config = dict(
    crop_scale_min=1,
    arch='resmlp',
    layers=12,
    lr=0.0015,
    momentum=0.9,
    steps=12000,
    lr_schedule='cosine',
)
Rows from block 7 of a small image classifier, named by matrix and row number. Rows with one number belong to one neuron. Each number is 500 + 40 x the weight over its row's rms, rounded and kept within 0 to 999. All counts start at 0. Numbers have three digits each.
Before each neuron's rows are labels from the 100 images, of 14976, where the neuron reaches its highest value: "responds to" is what is common among them; "patch colour" is the nearest of a few named colours to the mean colour under the peak. Only what is clearly more common there than usual is listed. The data: capsule endoscopy frames (Kvasir-Capsule).
# fc1: MLP up (model.blocks.7.mlp.fc1.weight, 1536x384), inputs 192-255
# fc2: MLP down (model.blocks.7.mlp.fc2.weight, 384x1536, transposed), outputs 192-255

responds to: finding: ileocecal valve
patch colour: grey
fc1.71:517491546564544523577538449501540539474472500456431598512477492544545463514523414549475506492509512455427522512467514426462471578547483435438559454510481500454491431523436486449507571484485537
fc2.71:483454471414539515493500493500529530443433528545516518562436496496512514443519495454542499519527520528477454506474500546552539459491529580505484520425575510574514554553493444470399449545485566

responds to: finding: ileocecal valve
patch colour: orange
fc1.230:507543510482524487504447521533539545495539508448492471495513543489489490508524428447529439478518525425480507441536438498517517518450405532580524502540489532563614427530529534457506477465524532
fc2.230:483503491607502497539495478530493452503479477495483506476472529462464523564518530545523534503529524487485524463605518533489532471460550517455499477490486504519446548478508455513457453450451479

responds to: finding: ileocecal valve
patch colour: orange
fc1.591:484542508490446469507498454498435513552557511506491459527503559459429502519503463480535532462458546504495474528472541528562425485499465421525474515555457504517545475514549487558471549512480437
fc2.591:569497506447527467524477509453509494527480450482466481454475519461479505527414541490508433530454502501528505456498432479463501485500562503501599473438467446540519500529448516486533474459435471

responds to: finding: ileocecal valve
patch colour: grey
fc1.491:516502486541498500573490486494529480463527532402517489531460483489490539509533504518525509465496491432481559485520476495496492558503503492561501526557492503496542470477472559495579495520533464
fc2.491:526515545511501442521458418536484454553491516594470507529600534483469495436454440505583460452552533575505485530507507465515558517502476512513528510442476590494570493493469492465416479482549558

responds to: finding: pylorus; finding: ileocecal valve
patch colour: grey
fc1.522:476519475492600458533526476472485545520566501535518557541505537433524511476476504530436482517498509495447477458471533481569474466537482501516508481446454464410531464462494464514579553539564501
fc2.522:536517500504527526498461546509483489455531505527485494525518569485453496484484516491452572488546522516554497548542531512477456542441485598498469484562479488520574522455449533499468408472525460

responds to: finding: ileocecal valve
patch colour: orange
fc1.215:486442540552450511502505490560510583573597540493496470450525421561531475509469445552483555482479449458556507491512387525503492529443557519542493473522436534604570451500483521459535481506516413
fc2.215:585524430433447492462509509497512457471422388536557515521432605491516520462584458455506496408543496503482444523424496466483493502515526489478428553506550552540465577466450503466455476529516552

responds to: finding: ileocecal valve
patch colour: black
fc1.392:470562472459500478476521463460401492541443564503423507465472526476560412472530549473506507544459547469483510518520463498567499574504451455507537484551491514439513453480431417487495489472439539
fc2.392:493451509450427492497521528520546477494491443500471601443482465556496509534506437558528474469490526534535490506460531516498468483501452561449415580523536554457459543486554475552519542501547442

responds to: finding: ileocecal valve
patch colour: orange
fc1.636:488506494491487475467490498527441506588404488350503524505551490460482503492524457577560549501512488528453428526575555446515518527468510508476591420482489578453463462512526566503510511496502435
fc2.636:398549479490492512493499548609517522497540525476516456514545470534469527461489481497535549481445496518558444466449457509471565519522444460497453544551453496533510403518522490478441574571475476

responds to: finding: pylorus
patch colour: grey
fc1.283:484553526446553496534560454449462543485522503486516520573542498462458447510545457525500482458486565521501491576428507491483496527513527458492469497439582432433471546471472478560555503468507456
fc2.283:552527514555513526539374511474497439461541505496444517446518496502479573564400514526552546499481498481567487464490465540518465514554537527554453491503438578481489475468580528519502499519506498

responds to: finding: ileocecal valve
patch colour: orange
fc1.416:570531490509506485511516480486478466466457538499466416482503466541473456512487520592509526420527520452464507508532464557465397545486491474427514461435542508465478482494558545494504434551485469
fc2.416:497520514485515425472506449509459485491457493554539518468476497535543512530544456431539595549575447461439469435501559473497469523485528495523535520464417461444461484570518484485531557467427500

responds to: finding: ileocecal valve
patch colour: black
fc1.367:513518490454493500547540460540524488542557596534543550485514519512531471515484459533485471446466474516507501521517472526491470472449482487463514494505453483516502513472441466473497508493449478
fc2.367:531556577470513470453495398553535451511538602563549421492460529447488531490477561525584430544500464514451501457441438453527462555455473453506520533500531511446510499437502544516547505461540504

responds to: finding: reduced mucosal view
patch colour: orange
fc1.578:489550493459551474494510533528481542576473614472509510447488464416554469493549536505494592553510585465467470532490464496496562491517443514589512508465510533491423489531571509495529476440523525
fc2.578:491434544499497450458469467477478490465448438532441580510502487527477512582461468490504452470471519556522452462495558480512542518510500478500436472478507470506407471503473456551495470506513519