From a checkpoint of a small image classifier.
Training: 12000 steps, batches of 64.
Rows from block 5 of a small image classifier, named by matrix and row number. Rows with one number belong to one neuron. Each number is 128 + 24 x the weight over its row's rms, rounded and kept within 0 to 255. All counts start at 0.
After each neuron's rows are labels from the 100 images, of 14976, where the neuron reaches its highest value: "strongest on" is what is common among them. Only what is clearly more common there than usual is listed. The data: capsule endoscopy frames (Kvasir-Capsule).
# fc1: MLP up (model.blocks.5.mlp.fc1.weight, 1536x384), inputs 256-383
# fc2: MLP down (model.blocks.5.mlp.fc2.weight, 384x1536, transposed), outputs 256-383

fc1.223 [128 114 140 159 168 140 163 125 111 163 131 107 139 145 167 130 147  99 128 126 121 113 123 111  91 152 106  87 104 135 143 109 109 130 138 101 141 100 110  97 141 126 130 123 141 125 156 115 124 113 111 109 119 116 117 106 103 110 134 123 145  87 111 157 117 104 125 151 128 125 115 119 139 146 143 107 167 153 127 108 146 118 135 108 134 106 157 140 183 157 171 164 106 143 143 142 153  99 157  67 101 141 145 123 195 119 138 143 115 114 131 156 137 155 167 151 158 117  87 120 146 114 143 183 166 131 117 143]
fc2.223 [124 115 145 109 122 111  93 118 151  93  55 148 106 161  97 134 156  95 133 133 121 128 146 131  97 126 112 143 139 141 113  80 134 127 143 132 129 126 137 118  79 111 160 128 161 164 140 169 147 129 143 134 149  99 110 125 184 158 104 150  95 149 141  70 136 116 111 117 134 124 126 144 126 162 136 129 158 118  67 120 164 115 108  73 115 144 132 134 109  92 134 140 145 104 168 130 131 140 168 119 129 109 121 113 125 135 129 138 157 132 163 128 148 153 127  99 102 128 145 142 179 128  80  95 143 132 124 138]
strongest on: finding: pylorus

fc1.699 [159 126  87 122  80 150 144 103 128 138 102 120 155 119 127 143 121 168  96  97 139 146 125 131  81  86 127  95 142  99  99 124 120 139 138 140  89 145 141 133 132 126 131 102 169  95 150 112 118 125 129 155 152 108 131 120 119 149 137  94 105 135  95 146 116 110 117 121 146 109 128 179 100  93 130 111 100 129 145 103  94 166 137 130 159 140 113 137 115 118 143 116 125 117 132 176 117 166 159 126 117 182 149 164 151 109 193 137 121 164  67  91 136  94 129 166 135 111 169 101 140 131  99 115 131 129 121 135]
fc2.699 [128 116 128 137 119 126 111 149 133 135 113  85 128  77 130 147 137 142 118 122 127 142 155 114 144 152 133 101 123 149 120 128 121 129  76 113 152 158 110 147 115 116 131 152 143 107 142  76  77 142 133 139 132 123 120 132  88 135  97 125 122 137 139  71 123 128 138  58 137 151 101 168 152 160 132 144 147 117 213 127 142 140 153 127  95 148 147 118 127 154 122 128 171 132 122 167 109 143 152 139 148 130 199 129  97 161 141 117 108 147 133 134 139 169 157 160 158 138 146 148 119 135 117 173 108 132  82 101]
strongest on: finding: pylorus

fc1.690 [104 115 152 125 172 117 114 119 125 127 162 159 151 133 120 147 144  85 150 162 112 129 120 125 156 117 109 116 119  86 129 155 151 114 128 121 130 131 133 107 111 109 141 118 147 106 127 128 185 172 107  96 120 102 121 115 125 127 156 150 167 132 107 110 144 115 114  72 148  61 122 125 146 139 159 137 143 164 114 166  98 143 188 109 127 128 133 139 128 128 142 183 147 131  91  99 142 122 113 121 141 112 148 121  95 163 155 157  98 115 100 128 122 191  76 140  85 110 112 149 101 182 144 135 155 133 122 143]
fc2.690 [151 140 110 161 123 166 141  89 134 124 111 137 107 115 147 163 115 151 101 108 127 138  98 122  90 155 146 112 144 136 143 123 116 170 154 119 140 107 146 155 115 122 135 144  83 124 123 135 155  91 137 131 133  52 134 123 127 152 113  84 134 169 133  99 155 139 163 124 125 145 129 115 159 125 125 111 132  90 147  80 132  86 143 103  95 106 122 128 135 129 108 119 129 145 139 137 143 142 129 162 104  86  92 119 150 143 110 116 131 108 147 149 129 139 128 138 146 146 124 116 106 161 128 125 171  79 112 183]
strongest on: finding: reduced mucosal view

fc1.712 [156 106 199 124 166  94 160 127 123  77 133 132 129 160 144 117  98 102 129 128  97 146 111 134 121 146 136 133 119 137 158 139 144 128 135  99 123 120 143 143 123  93 158  93 105 145 141 111 106  76 141 116 161 157 141 136 139 140 121 136 133 160 109 143 137  88 108  99 112  89 103  96 137 103 126 107 123 188 109  67 107 155  94 124 134 129 144 150 118 144 165 159 155 102 129 157  85 141 191 130 131 161 149 122 112 137  94 100  81 158 112 167 103 101 121 126 121  88 104 127 136 136 151 146 129 124  94 120]
fc2.712 [114 181 101 137  87 148 132 136 156 175 155 153 117 134 138  94 135 132 125  62 164 142 148 142 162 127 116 137 116 156 121 112  99 162 137 145 132 140 147 135 142 181 150 149 168 129 145 125 158 116 119 148 153 112 128 121  89 151 127 121  99  97 139 138 131 148 121 126 126 127 159 124 151 127 143 144 146 126 121 155 160 102 114 112 112 145 139 124 113 109 137 118  86 166 118 129 136 112 118 184 137 109 120 121 133 134 132 142 111 108 117 109 174 136 137 136 106 122 138 127 118 157 132 128 147 172  88 122]
strongest on: finding: reduced mucosal view

fc1.112 [147 131 141  94 107 155 152 105 112 150 128 124 152 153 149 108  99  86 118 117 133 170 114 124 140 112 106 147 128 103 144 116 115  90 119 157 173 122  80 124 159 129 111 155 115  94 116 118 117 115 128 113 164 134 147 143 132 120 155 121 133 120 128  77 104 124 180 136 103 130 177 122 140 139 140 140 135 164 129 132 130 160 111 115 130 148 146 109 127 142 125 109 148 163 129  97 106  84 123 129 123 120 110 130 116 119 134 139 160 117 110 140 136 115 142 127 121 118 167 149 110 106 123 131 111 119 157 118]
fc2.112 [127 125 174 161  74 141 116 142 140 148 131  97 150 133 168 157 126 128 110 152 118 107 144 104 124 130 104 147 170 100 149 131 140  87 125 122 136 138 126 112  92 161 113 112 134 109 135 104 144 131 122 119 130 114 120 100 145 118 161 141 128 146 102 118 117 157 100 149 124  84 120 104 139 123 133 114 147 123 109 162 144 110 137 146 117 126  99 126 111 134 128 165 101  89 164 110 151 122 129 115 107 128  82 148 165 114 107 130 158 103 154 127  86 164  65 134 135 111  85 130 163 152  94 153 135 146 150  82]
strongest on: finding: reduced mucosal view

fc1.1 [ 99 157 141 157 141 115 144 106 134 169 111  56 165 123 146 121 144 110  78 160 109  88 126 128 130 127  93 131 123 107 145 108 122 132 128  95 107 135 106 133 138 168 105 128 116 149 179 123 106  99 140 134  86 122 102 212 151 122  88 157 141 139 151 149 158 115 169 114 182 138 102 126 130 141 134 137 157 130 158 133 148 135 123 108 174 131 141 150  82  68 179 136 132 131 134 153 167 109 141 156 116 113 174 147 136 134  95 145  84  97 117 103 168 101  96 106 155 121 151 109 123 193 125 100 145 165 145 103]
fc2.1 [150 121 115 141 148 132 138 156 112  99 111 143 139 126 104 138 111 130 130 152 134 171 125 105 133 138 109  88 137 192 156 153 105 140 124 161 138 133 143 155 137 134 147 172 116 122 101  94 119 137 114 164  95 141 125 119  98 112 134 112 149 150  98 188 115 196 122  75  99 125 126 151 119 129 125 121 173 125  86 104 120  85 141 170 113 114 131 136 123 152 114  74 117 107 143 106 116 135 164 160 102 118 105 116 137  93 152 111 160 144  62 143 109 162 123 141 124 128 109 128 112 107 122 151 113  80 158 144]
strongest on: finding: reduced mucosal view

fc1.38 [130 159 145 126 111 117 163 131 144 156 119 142 155 125 127 111 101  89 103 170  90 136 134 164 102 163 135  85 136 157 134 114 145 130 150 137 139 151 117 110 144 122  87 108 122  93 183  98 139  91 133 176 144  85  92 132 109 131 112 137  88 122 119 125 128  98 147 127 129 199 129 142  95 124 112 161 128 179 106 156 126 144 125  77 130 117 157 100 136 126 154 129 107 182 114 160 159 132 129 119 119 111 140 109 163 135 120 120  95 162 129  82 136 110 123 116 108 143  79 106 149 110 150 159 111 136 129 151]
fc2.38 [179  70 150 116 115 159 154 102 173 135 144  95 104 121 126 186 140 143 124 175  79 140 140 102 139 124 111 133 123 140 143 144 105 159 124 145 110 139  70 133 128  95 163 123 141 101 141 117 104 145 155 121 136 119 146  99 175 111 102 127 159 101 169 140 116 114 129 128 132  77 161 134 137 111 119 159 139 116 135 109 122  85 161 149 127 146 141 151 119 160 130 133 130  80 106 107 139 106 126 141 101 104 143 128 105 137 188 121 169  65 120 161 146 132 135 129 158  89 126 132 162  97 120 113 133 139 146 126]
strongest on: finding: reduced mucosal view; finding: ileocecal valve

fc1.548 [148 126 147 128 113 113 166  79  73  89  76 139 138 151 122 130  79 139 170 149 156 161 179 145 134 156 136 117 144 136 134 132 135 102 153  99 137 153 143 164 120 133 105 139 109 119 151 129 182 121  73  98 155 179 122 152 133 137 124 155 135 142  66 124 124 101 112 163 126  94 117 107  92 160 126 118 102 137 111 147  74  99 140 123 146  96 167 157 147 145 132 151 103 124 126 105 136 149 100  96 125 128 124 162 135  94 133 110 184 151 145 130 143 126 149 119 122 124 123 154 185 114 138 148 148 107 118 107]
fc2.548 [109 158 109 160 111 146 164 138 138 151 150 151 133 143 145 161 108 121 120 162 126 137 128 102 142 145 159 134 103 129  87 130 140 141 135 175 131 122  68 127  99 143 161  73 130 125 136 106 154 135 126 125 149 103 141 167 123 131 126 134  91 110 148  93 113 116 147 110 118 180 168  97 144 163 153 133 132 101 148  82 111 122  83 137 116 127 115 108 106 118 144 126 109 158 110 150 122  88 129  91  85 148 127  86 143 119 139 150 115 129 141 100 179 130 120 116 147  67 141  95 126 109 114 155 132 124 144 152]
strongest on: finding: reduced mucosal view

fc1.119 [105 148 140 149 178 170 133 143 100 108 157 149  96 135 151 184 135 155 120  97 141 148  71 121 131 100 142 136 126 119  92 109 104 111  95 106 146 151 156  98  83 113 117 169 112 121 141 104 114 136 120 132 135 104 123 122 149  92 206 157 112 121 102  74 146 104 151 142 158 143 137 137 140 125 168 125 110 171 145 114  86 150 136 112 178 175 114 121 162 149 122 122 163 182 152 109  87 129 151 124 140 127  99 117 135 111  93 168 152 148 104 127 139  76 146 139 131 115 172 137 139 137  94 140 150 150 142 124]
fc2.119 [126 101 110 120 155 143 160  80 134 141  75 108 137 118 130 105 136 122 158 142  67 136 136 130 131 119 137 138 133 151  99  89 138 120 122 151 155 107 138 116 133 132 122 124 126 107  84  74 155 149 132 100 133 108 155 132 143 146 132 131 132  88 139 129 112 152 160 131  80 138 143 151 170 180 120 117 122 115 104 101 130 113 176 130 125 102 120 131  72 137 107 138 122 144 125 123 172 112 116 121 131 129 129 109 130 134  84 163 149 136 143 138 131 128 136 119 153 118 110 132 123 145 115 136 144  98  90 103]
strongest on: finding: reduced mucosal view

fc1.292 [154 135  97 165 108 152 111 120 139 110 120 149  80  86 112 115 147 141 134  96 184 118 142 124 192  84 108 115 123 110 114 120 143 135 134 153 126  99 151 121  91 150 116 158 110 134  90 115 136  89 156 108 121 140 122 127 130 138 197 160 131  71 105 113 177 162 146  96 180 153 128 182 103 134 182 126  86 139 151 160 126 161 110 141 124 124 147 138 133  95 146 181 144 150 117 158  90 146 104  95  91 154 166  80 146 173 125 152 143 111 109 132 109 107 165 107 173 134 107 107  71 138 131 128 128 116 125 100]
fc2.292 [ 95 131 146 144 133 124 162 198  67 168 131 125 110  98  74 107 134 108 126 126 108 105 134 140 131 113 126  91 129  89 104 148 157 109 157 137  75 121 130 102 115 131  69 154 107  64 103  95 174 130 153 114 152 120 142 171  59 143 149 125 137 105 133 125  98 152 141 144 152 139 100 106 139  88 143 112 131 142 161 134 132  82 125 103 147 103 114 109 133 154 126 135 161 152  99 144 115 173 128 134 103 123 153 153 131 143 117 105 126  86  75 167 155 113 125 137 152 151 158 194 102 162  72 116 187 126 134 108]
strongest on: finding: reduced mucosal view

fc1.582 [153 126 156 133  99  89 133 124  94 120 107 111 137 140 114 124 104  80 153  84  77  79 129 145 148 139 183 143 145 156 119 107 138 124 127 127 127 125 132 110 154 121 120 183 124  95 114 124 136 139 111  92 145 175 134 173  89 118 138 158 142 126 166 115 172 135 131 143 107 164 122 147 136 146 106 102 123 115 169 111 140 130 148 123 151 132 170 158 176 159 142 120 128 124 139 134  97 122 160 102 154 115 103 114 124 116 111 114 136 144 103  91 128 145 101 131 110 102 109 132 115 117  92 125 158  97 138  73]
fc2.582 [127 101 156 138  93 153 163 125  79 118 148 119 142 158 130 105 142 159 121 147 146 136  67 124 115 143 146 143 144 107 115 126 129 129 158 129 171 144 124 153 151 130 155 110 109 150 116 141 117 127 124 155  76  88 111 141 175 131  89 155 109 133 150 156 133 134  63 155 132 153 124 133 119  88 139 106 131 121 153 132 131 142 123 138 101 136 124  82  92 132 154 109 133 129 129 108 161 113 129 101 124  87 151  82 121 154 120 160 131  98 174 115 175 128 138 148 157 108 174 121 120 123 141  85 118 130 128 113]
strongest on: finding: reduced mucosal view

fc1.761 [120 159 106 159 146 110 122 119 105 122 151 122 144 126 125 103  68 117 113 129 144 142 102 171 153  88  95 114  91 121 111 142 120 103 128 114 102  84 128 110 168 118 159 148 126 111 151 123 116  91 158 147 131 117 188 151 119 166 146  92 150  87 118 118 106 104 112 100 111 124 141 106 168  97 122 131 134 143 137 118 136  89 167 155 139 143 153 162 157  95 125 108 107 154 182  95 114 147 135 153  91 142 146 119 156 121 132 179 132  82 107 143 122 133 104  90 185 125 167 130  96 166 136 150 115 142 141 142]
fc2.761 [177 115 141 133 177 103 130 136 128 154 105 156 150 131 133 111 143 151 170  75 116 159 163 130  93 115 145 151 156 141 125 136 114 147 125 116  71 159 144 145 175 122 109 114  90 137 158 135 115 134 130  68 175 179  80 121 139 127 156 150 112 185 143 137 117 148 178 102 140 151 125 147 101 108 132 156 110 143 145 150 112 178 124 115 147 118 111 102 118 142 139 115  89 116  73 138 156 163 128 121 145 142 108 124 118 118  58 129 117 165 128 127 152 105  90 146 125 174  91 128 113 135 115 129 131  99 109 128]
strongest on: finding: ileocecal valve; finding: reduced mucosal view

fc1.188 [146  88 140 117 152 138 136 120 162 140 126 105 132 149 123 125 108  78 113 144 140 105 141 103 129 113  99 145 125 154 116 121 166 145 118 125 132 118 151 111  97 125 158 165 142 103  88 117 138 109  75 166 117 134 144 103 106 175 112 119 118  78 124 150 124 143 141 107 116 178  96 110 157 161 128 109 153 139 137 143 153 115 183  84 135 122 124 134 118 136 124 125 125 160 130 123 123 136  86 184 115 129 121 144 153 143 146 109 140 189 117 135 112 117 106  76 119 130 182 124 172 148 115 120 108  88  87 108]
fc2.188 [107 156 149 100 129 108 121 135  82  95 184 160 107 123 160 154 160 176 121 115 152 137 106 128 131 115 131 158 114 117 164 138 131  94 157 128 114 180 139 141 130 118 147  93 150 181 140 162 139  97 167 110 134 176 125 106 173 123 119 119 119 161 128 127 110 115 177 172 158 104 156 145 110  78 170 151 110 134 106 100 180 145  98 132 101 122 136  91 149  99 179 123 105 110 149 114 164 137 105 157 136 183 147 136  89 150 122 120 115 135 118 153 125 160 124 150 135  72  78 172 105 146 130 111  85 144 141 148]
strongest on: finding: reduced mucosal view

fc1.395 [129 122 106 106 103 134 144 144 116 115  81 113 154 144 118 133 133 118 127 141 172 156  73 131 146 131 130  68 125 115 100 105 132  98 150 155 131 122 127 154 117 150 113 201 114 119 128 124 117  94 129 132 130 133 152  94  95 119 109 167 149  89 146 153 132 138 108  79 120  93 152 102 129 127 119 136 142 143 157 148 114  94 120 117 112 111 151 148 108 113 105 130  87  82 156 157 111 123 118  86 188 130 105 131 150  67 135 166 150 126 114 141  98 116 106  93 106 147 182 116 138 133 103 104 143 150 124  96]
fc2.395 [154 103 115 113 114 148 148 130 118 123 149 128 112 106 146 134  98 162 107 157  93 159  90 179 120 129  99 108 106 165 158 124 126 140 111 114 131 135 119 103  93 156 152 160 133 116 115 118  81 162 143 131 140 110 120 165  91 161 149 109 108  98 101 123  80 126 126  97 127 104 130 102  93 180 133 108 117 104 128  61 151 121 149 136 132 129 130 160 164 112 138 100 170  88 117 114  63 121 142 117 112 129 163 134 137 177  95 138 109 131 104 114 161 122 139 144 128 134 134 106 137 109 107 146 117 121 152 138]
strongest on: finding: ileocecal valve

fc1.610 [124 143 130 133 100 125 136 122 132 118 104  88 176 139 121 164  98 116 131 187 180 113 121 138 156  67 103 154 148 117 106 115 128 162 138 135 119 139 130 127 147 119 132 115 158 101 135 128 110 128 125 154 104 149 136 124 145 118 113 140 163 140 143 133 122  99 148 123 136 118 112 104 125 135 110 164 145 127 114 147 128 142  92 117 145 108 163 112 133 150 192 132 113 103 142  97 136 142 143  96 151 106 147 122 132 133 166 133 135 156 111  98 164  54 127 145 104  96  98 169 182 138 158  90 139 131 117 158]
fc2.610 [140 126 158 115 150 120 162 119  89 122 148 120 141 118 194 132 145 139 163 135 151 139 140  94 103 137 138  85 101 132 149  88 156 118 117 121 101 119  94 117 119 133 130 145  95 139 131 123 125 148 145 130 145 125 173 142 157 144  93 142  98  92 133 119 144 147 139 127 119 146 195 123 167 166 123 171 111  80 145 139 156  97 108 135 131 130 107 110 122 129 138 116 118 158 103 155 130 119 119  96 161 124 119 103  67 108 122 126 160 139 121 147 126 143 137  93 173 127  93  95 152 145 135 136 153 139 154  77]
strongest on: finding: reduced mucosal view

fc1.472 [103 128 104 123 178 175 141 194 143 146 140 130 125 115 132  94 134 139 108 143 156 105 148 151 120 145  97 135 123 133 120 144 102 141  89 119 123 153 118 137 120 141 119 132 130 119 166 154  89 117 140 118 135  87 114 158 165 126 142 160  96 100 156 129 130 132 176  84 115 132  83 123  78 111 116 163 154 139 170 116 122 131 180 108 153 141 159 146 113 172 137 116 133 121 132 138 140 142 113  98  90 113 101  99 149 175  99 131 158 109 129 176 130 121 124 111 148 111 104 137 105 180 129 154 126 125  87  94]
fc2.472 [143 132 149 123 118 141 100 116  70 138 122 152 176 140 115 162 139 135 122 129  85 146 123 114 112 129 157 119 119  91 123  85 134 117 155  72 141 120 108  97 146 112 123  94 120  86 126 104 135 101 129 150 107 134 155 104 128 136 137 119 162 129 175 138 178 102 142 135 101 143 135 140 173 135 110 121 107 127 104 168 133  85 142 146 145 101 152 126 157  75 155 119 116  75 112 125 149  99 119 122 132  37  94 102 116  74 135 112 136 131 129  90  81 122 171 113  92 155 130 155  74 137 141 111 134 147 134 137]
strongest on: finding: reduced mucosal view

fc1.604 [114 124 137 170  73 107 132 128 137 145 132 102 138 147 166  94 172 153  95 107 104 140  96 113 108 140 162 155 123  75 107 119 136 131 137 139 128 147 164 165 124 114 141 132 126 155 112 104 115 152 113 117 148 121 130  88 112 148 132 127 145 120 114 116  89 134 132 117  99 127 170  93 110 105 149 128 104  90 131 143  95 131 136 117 139 130  86 126 121 172 144 108 139 200 122  69 120 100 115  77 108 126 141 144  80 128 147 125 147 124 133 127 144  92 141 131 117 161 100 144 107 117 149 161 178 149  89 129]
fc2.604 [157 148 171 115 124 116 106  73 116 107 162 136 134 152 116 138 103  66  83 109  91 105 160 149 149 128 105 118 140 114 115 107 121 116 124 137 137 118 138 110 102 113 124 109 135 112 147 103 146 138 105 119  76 156  83 134 146 132 141 135 153 141 119  85 163 153 117 150 142 146 129 109 112 125 133 151 138 135 169 140 131 108 141 132 164 123 108 133 135  85 110 170 125 128 132 168 122  85 120 148 130 100 163  92 162 120 122 107 159 112 134  93 178 128 124 140 146 124 149 126 167 134  88 105 137 120 150  89]
strongest on: finding: reduced mucosal view

fc1.215 [ 98 108 104 154 129 164 127 152 131 106 122 138 125 108 129 123 118 111 106 137 137 110  95 125 120  97 130 168 135 110 130 139 132 127 125 130 104 154 158 120 152 102 147 102 117 133  90 155 156 129  98 134 123 127 121 144 155 137 191 130 100  70 139 127 128 146 144 113 149 122 172 159  87 129  87  86 111 123 143 155  81 124 127  76 100 134 116 121  93 100 139 132 139  97 135 131 137 109 144 164 116 175 166 107 111 170 136 156 137 130 102 131  96 104 144 132 146 152 125 173 158 162 149 135 106  83 150 146]
fc2.215 [119 112 162 170  96 133 140 122 134 122 120 161 130  97 123 147 144 136 143 171 145 123 111 105 176 134 121 114 142 108  91  79 176 122 116 157 114 124 145 132 123 116  99  97 156  84 123 141 112 161 131  89 135 113  80 148  86 146  91 128 168 126 108 113 155 115 102  67 114 155 111 131 138 144 140 121 116 159 195 126 148 105 122 170 124 101 138 123  83 120 149 113 130 142 125 143  94 119  90 161  93 146 176 127 123 170 122 120  72 100 106 159 121 149 108 110 144 105 103 115 142 207 133 152 118 120  80  95]
strongest on: finding: pylorus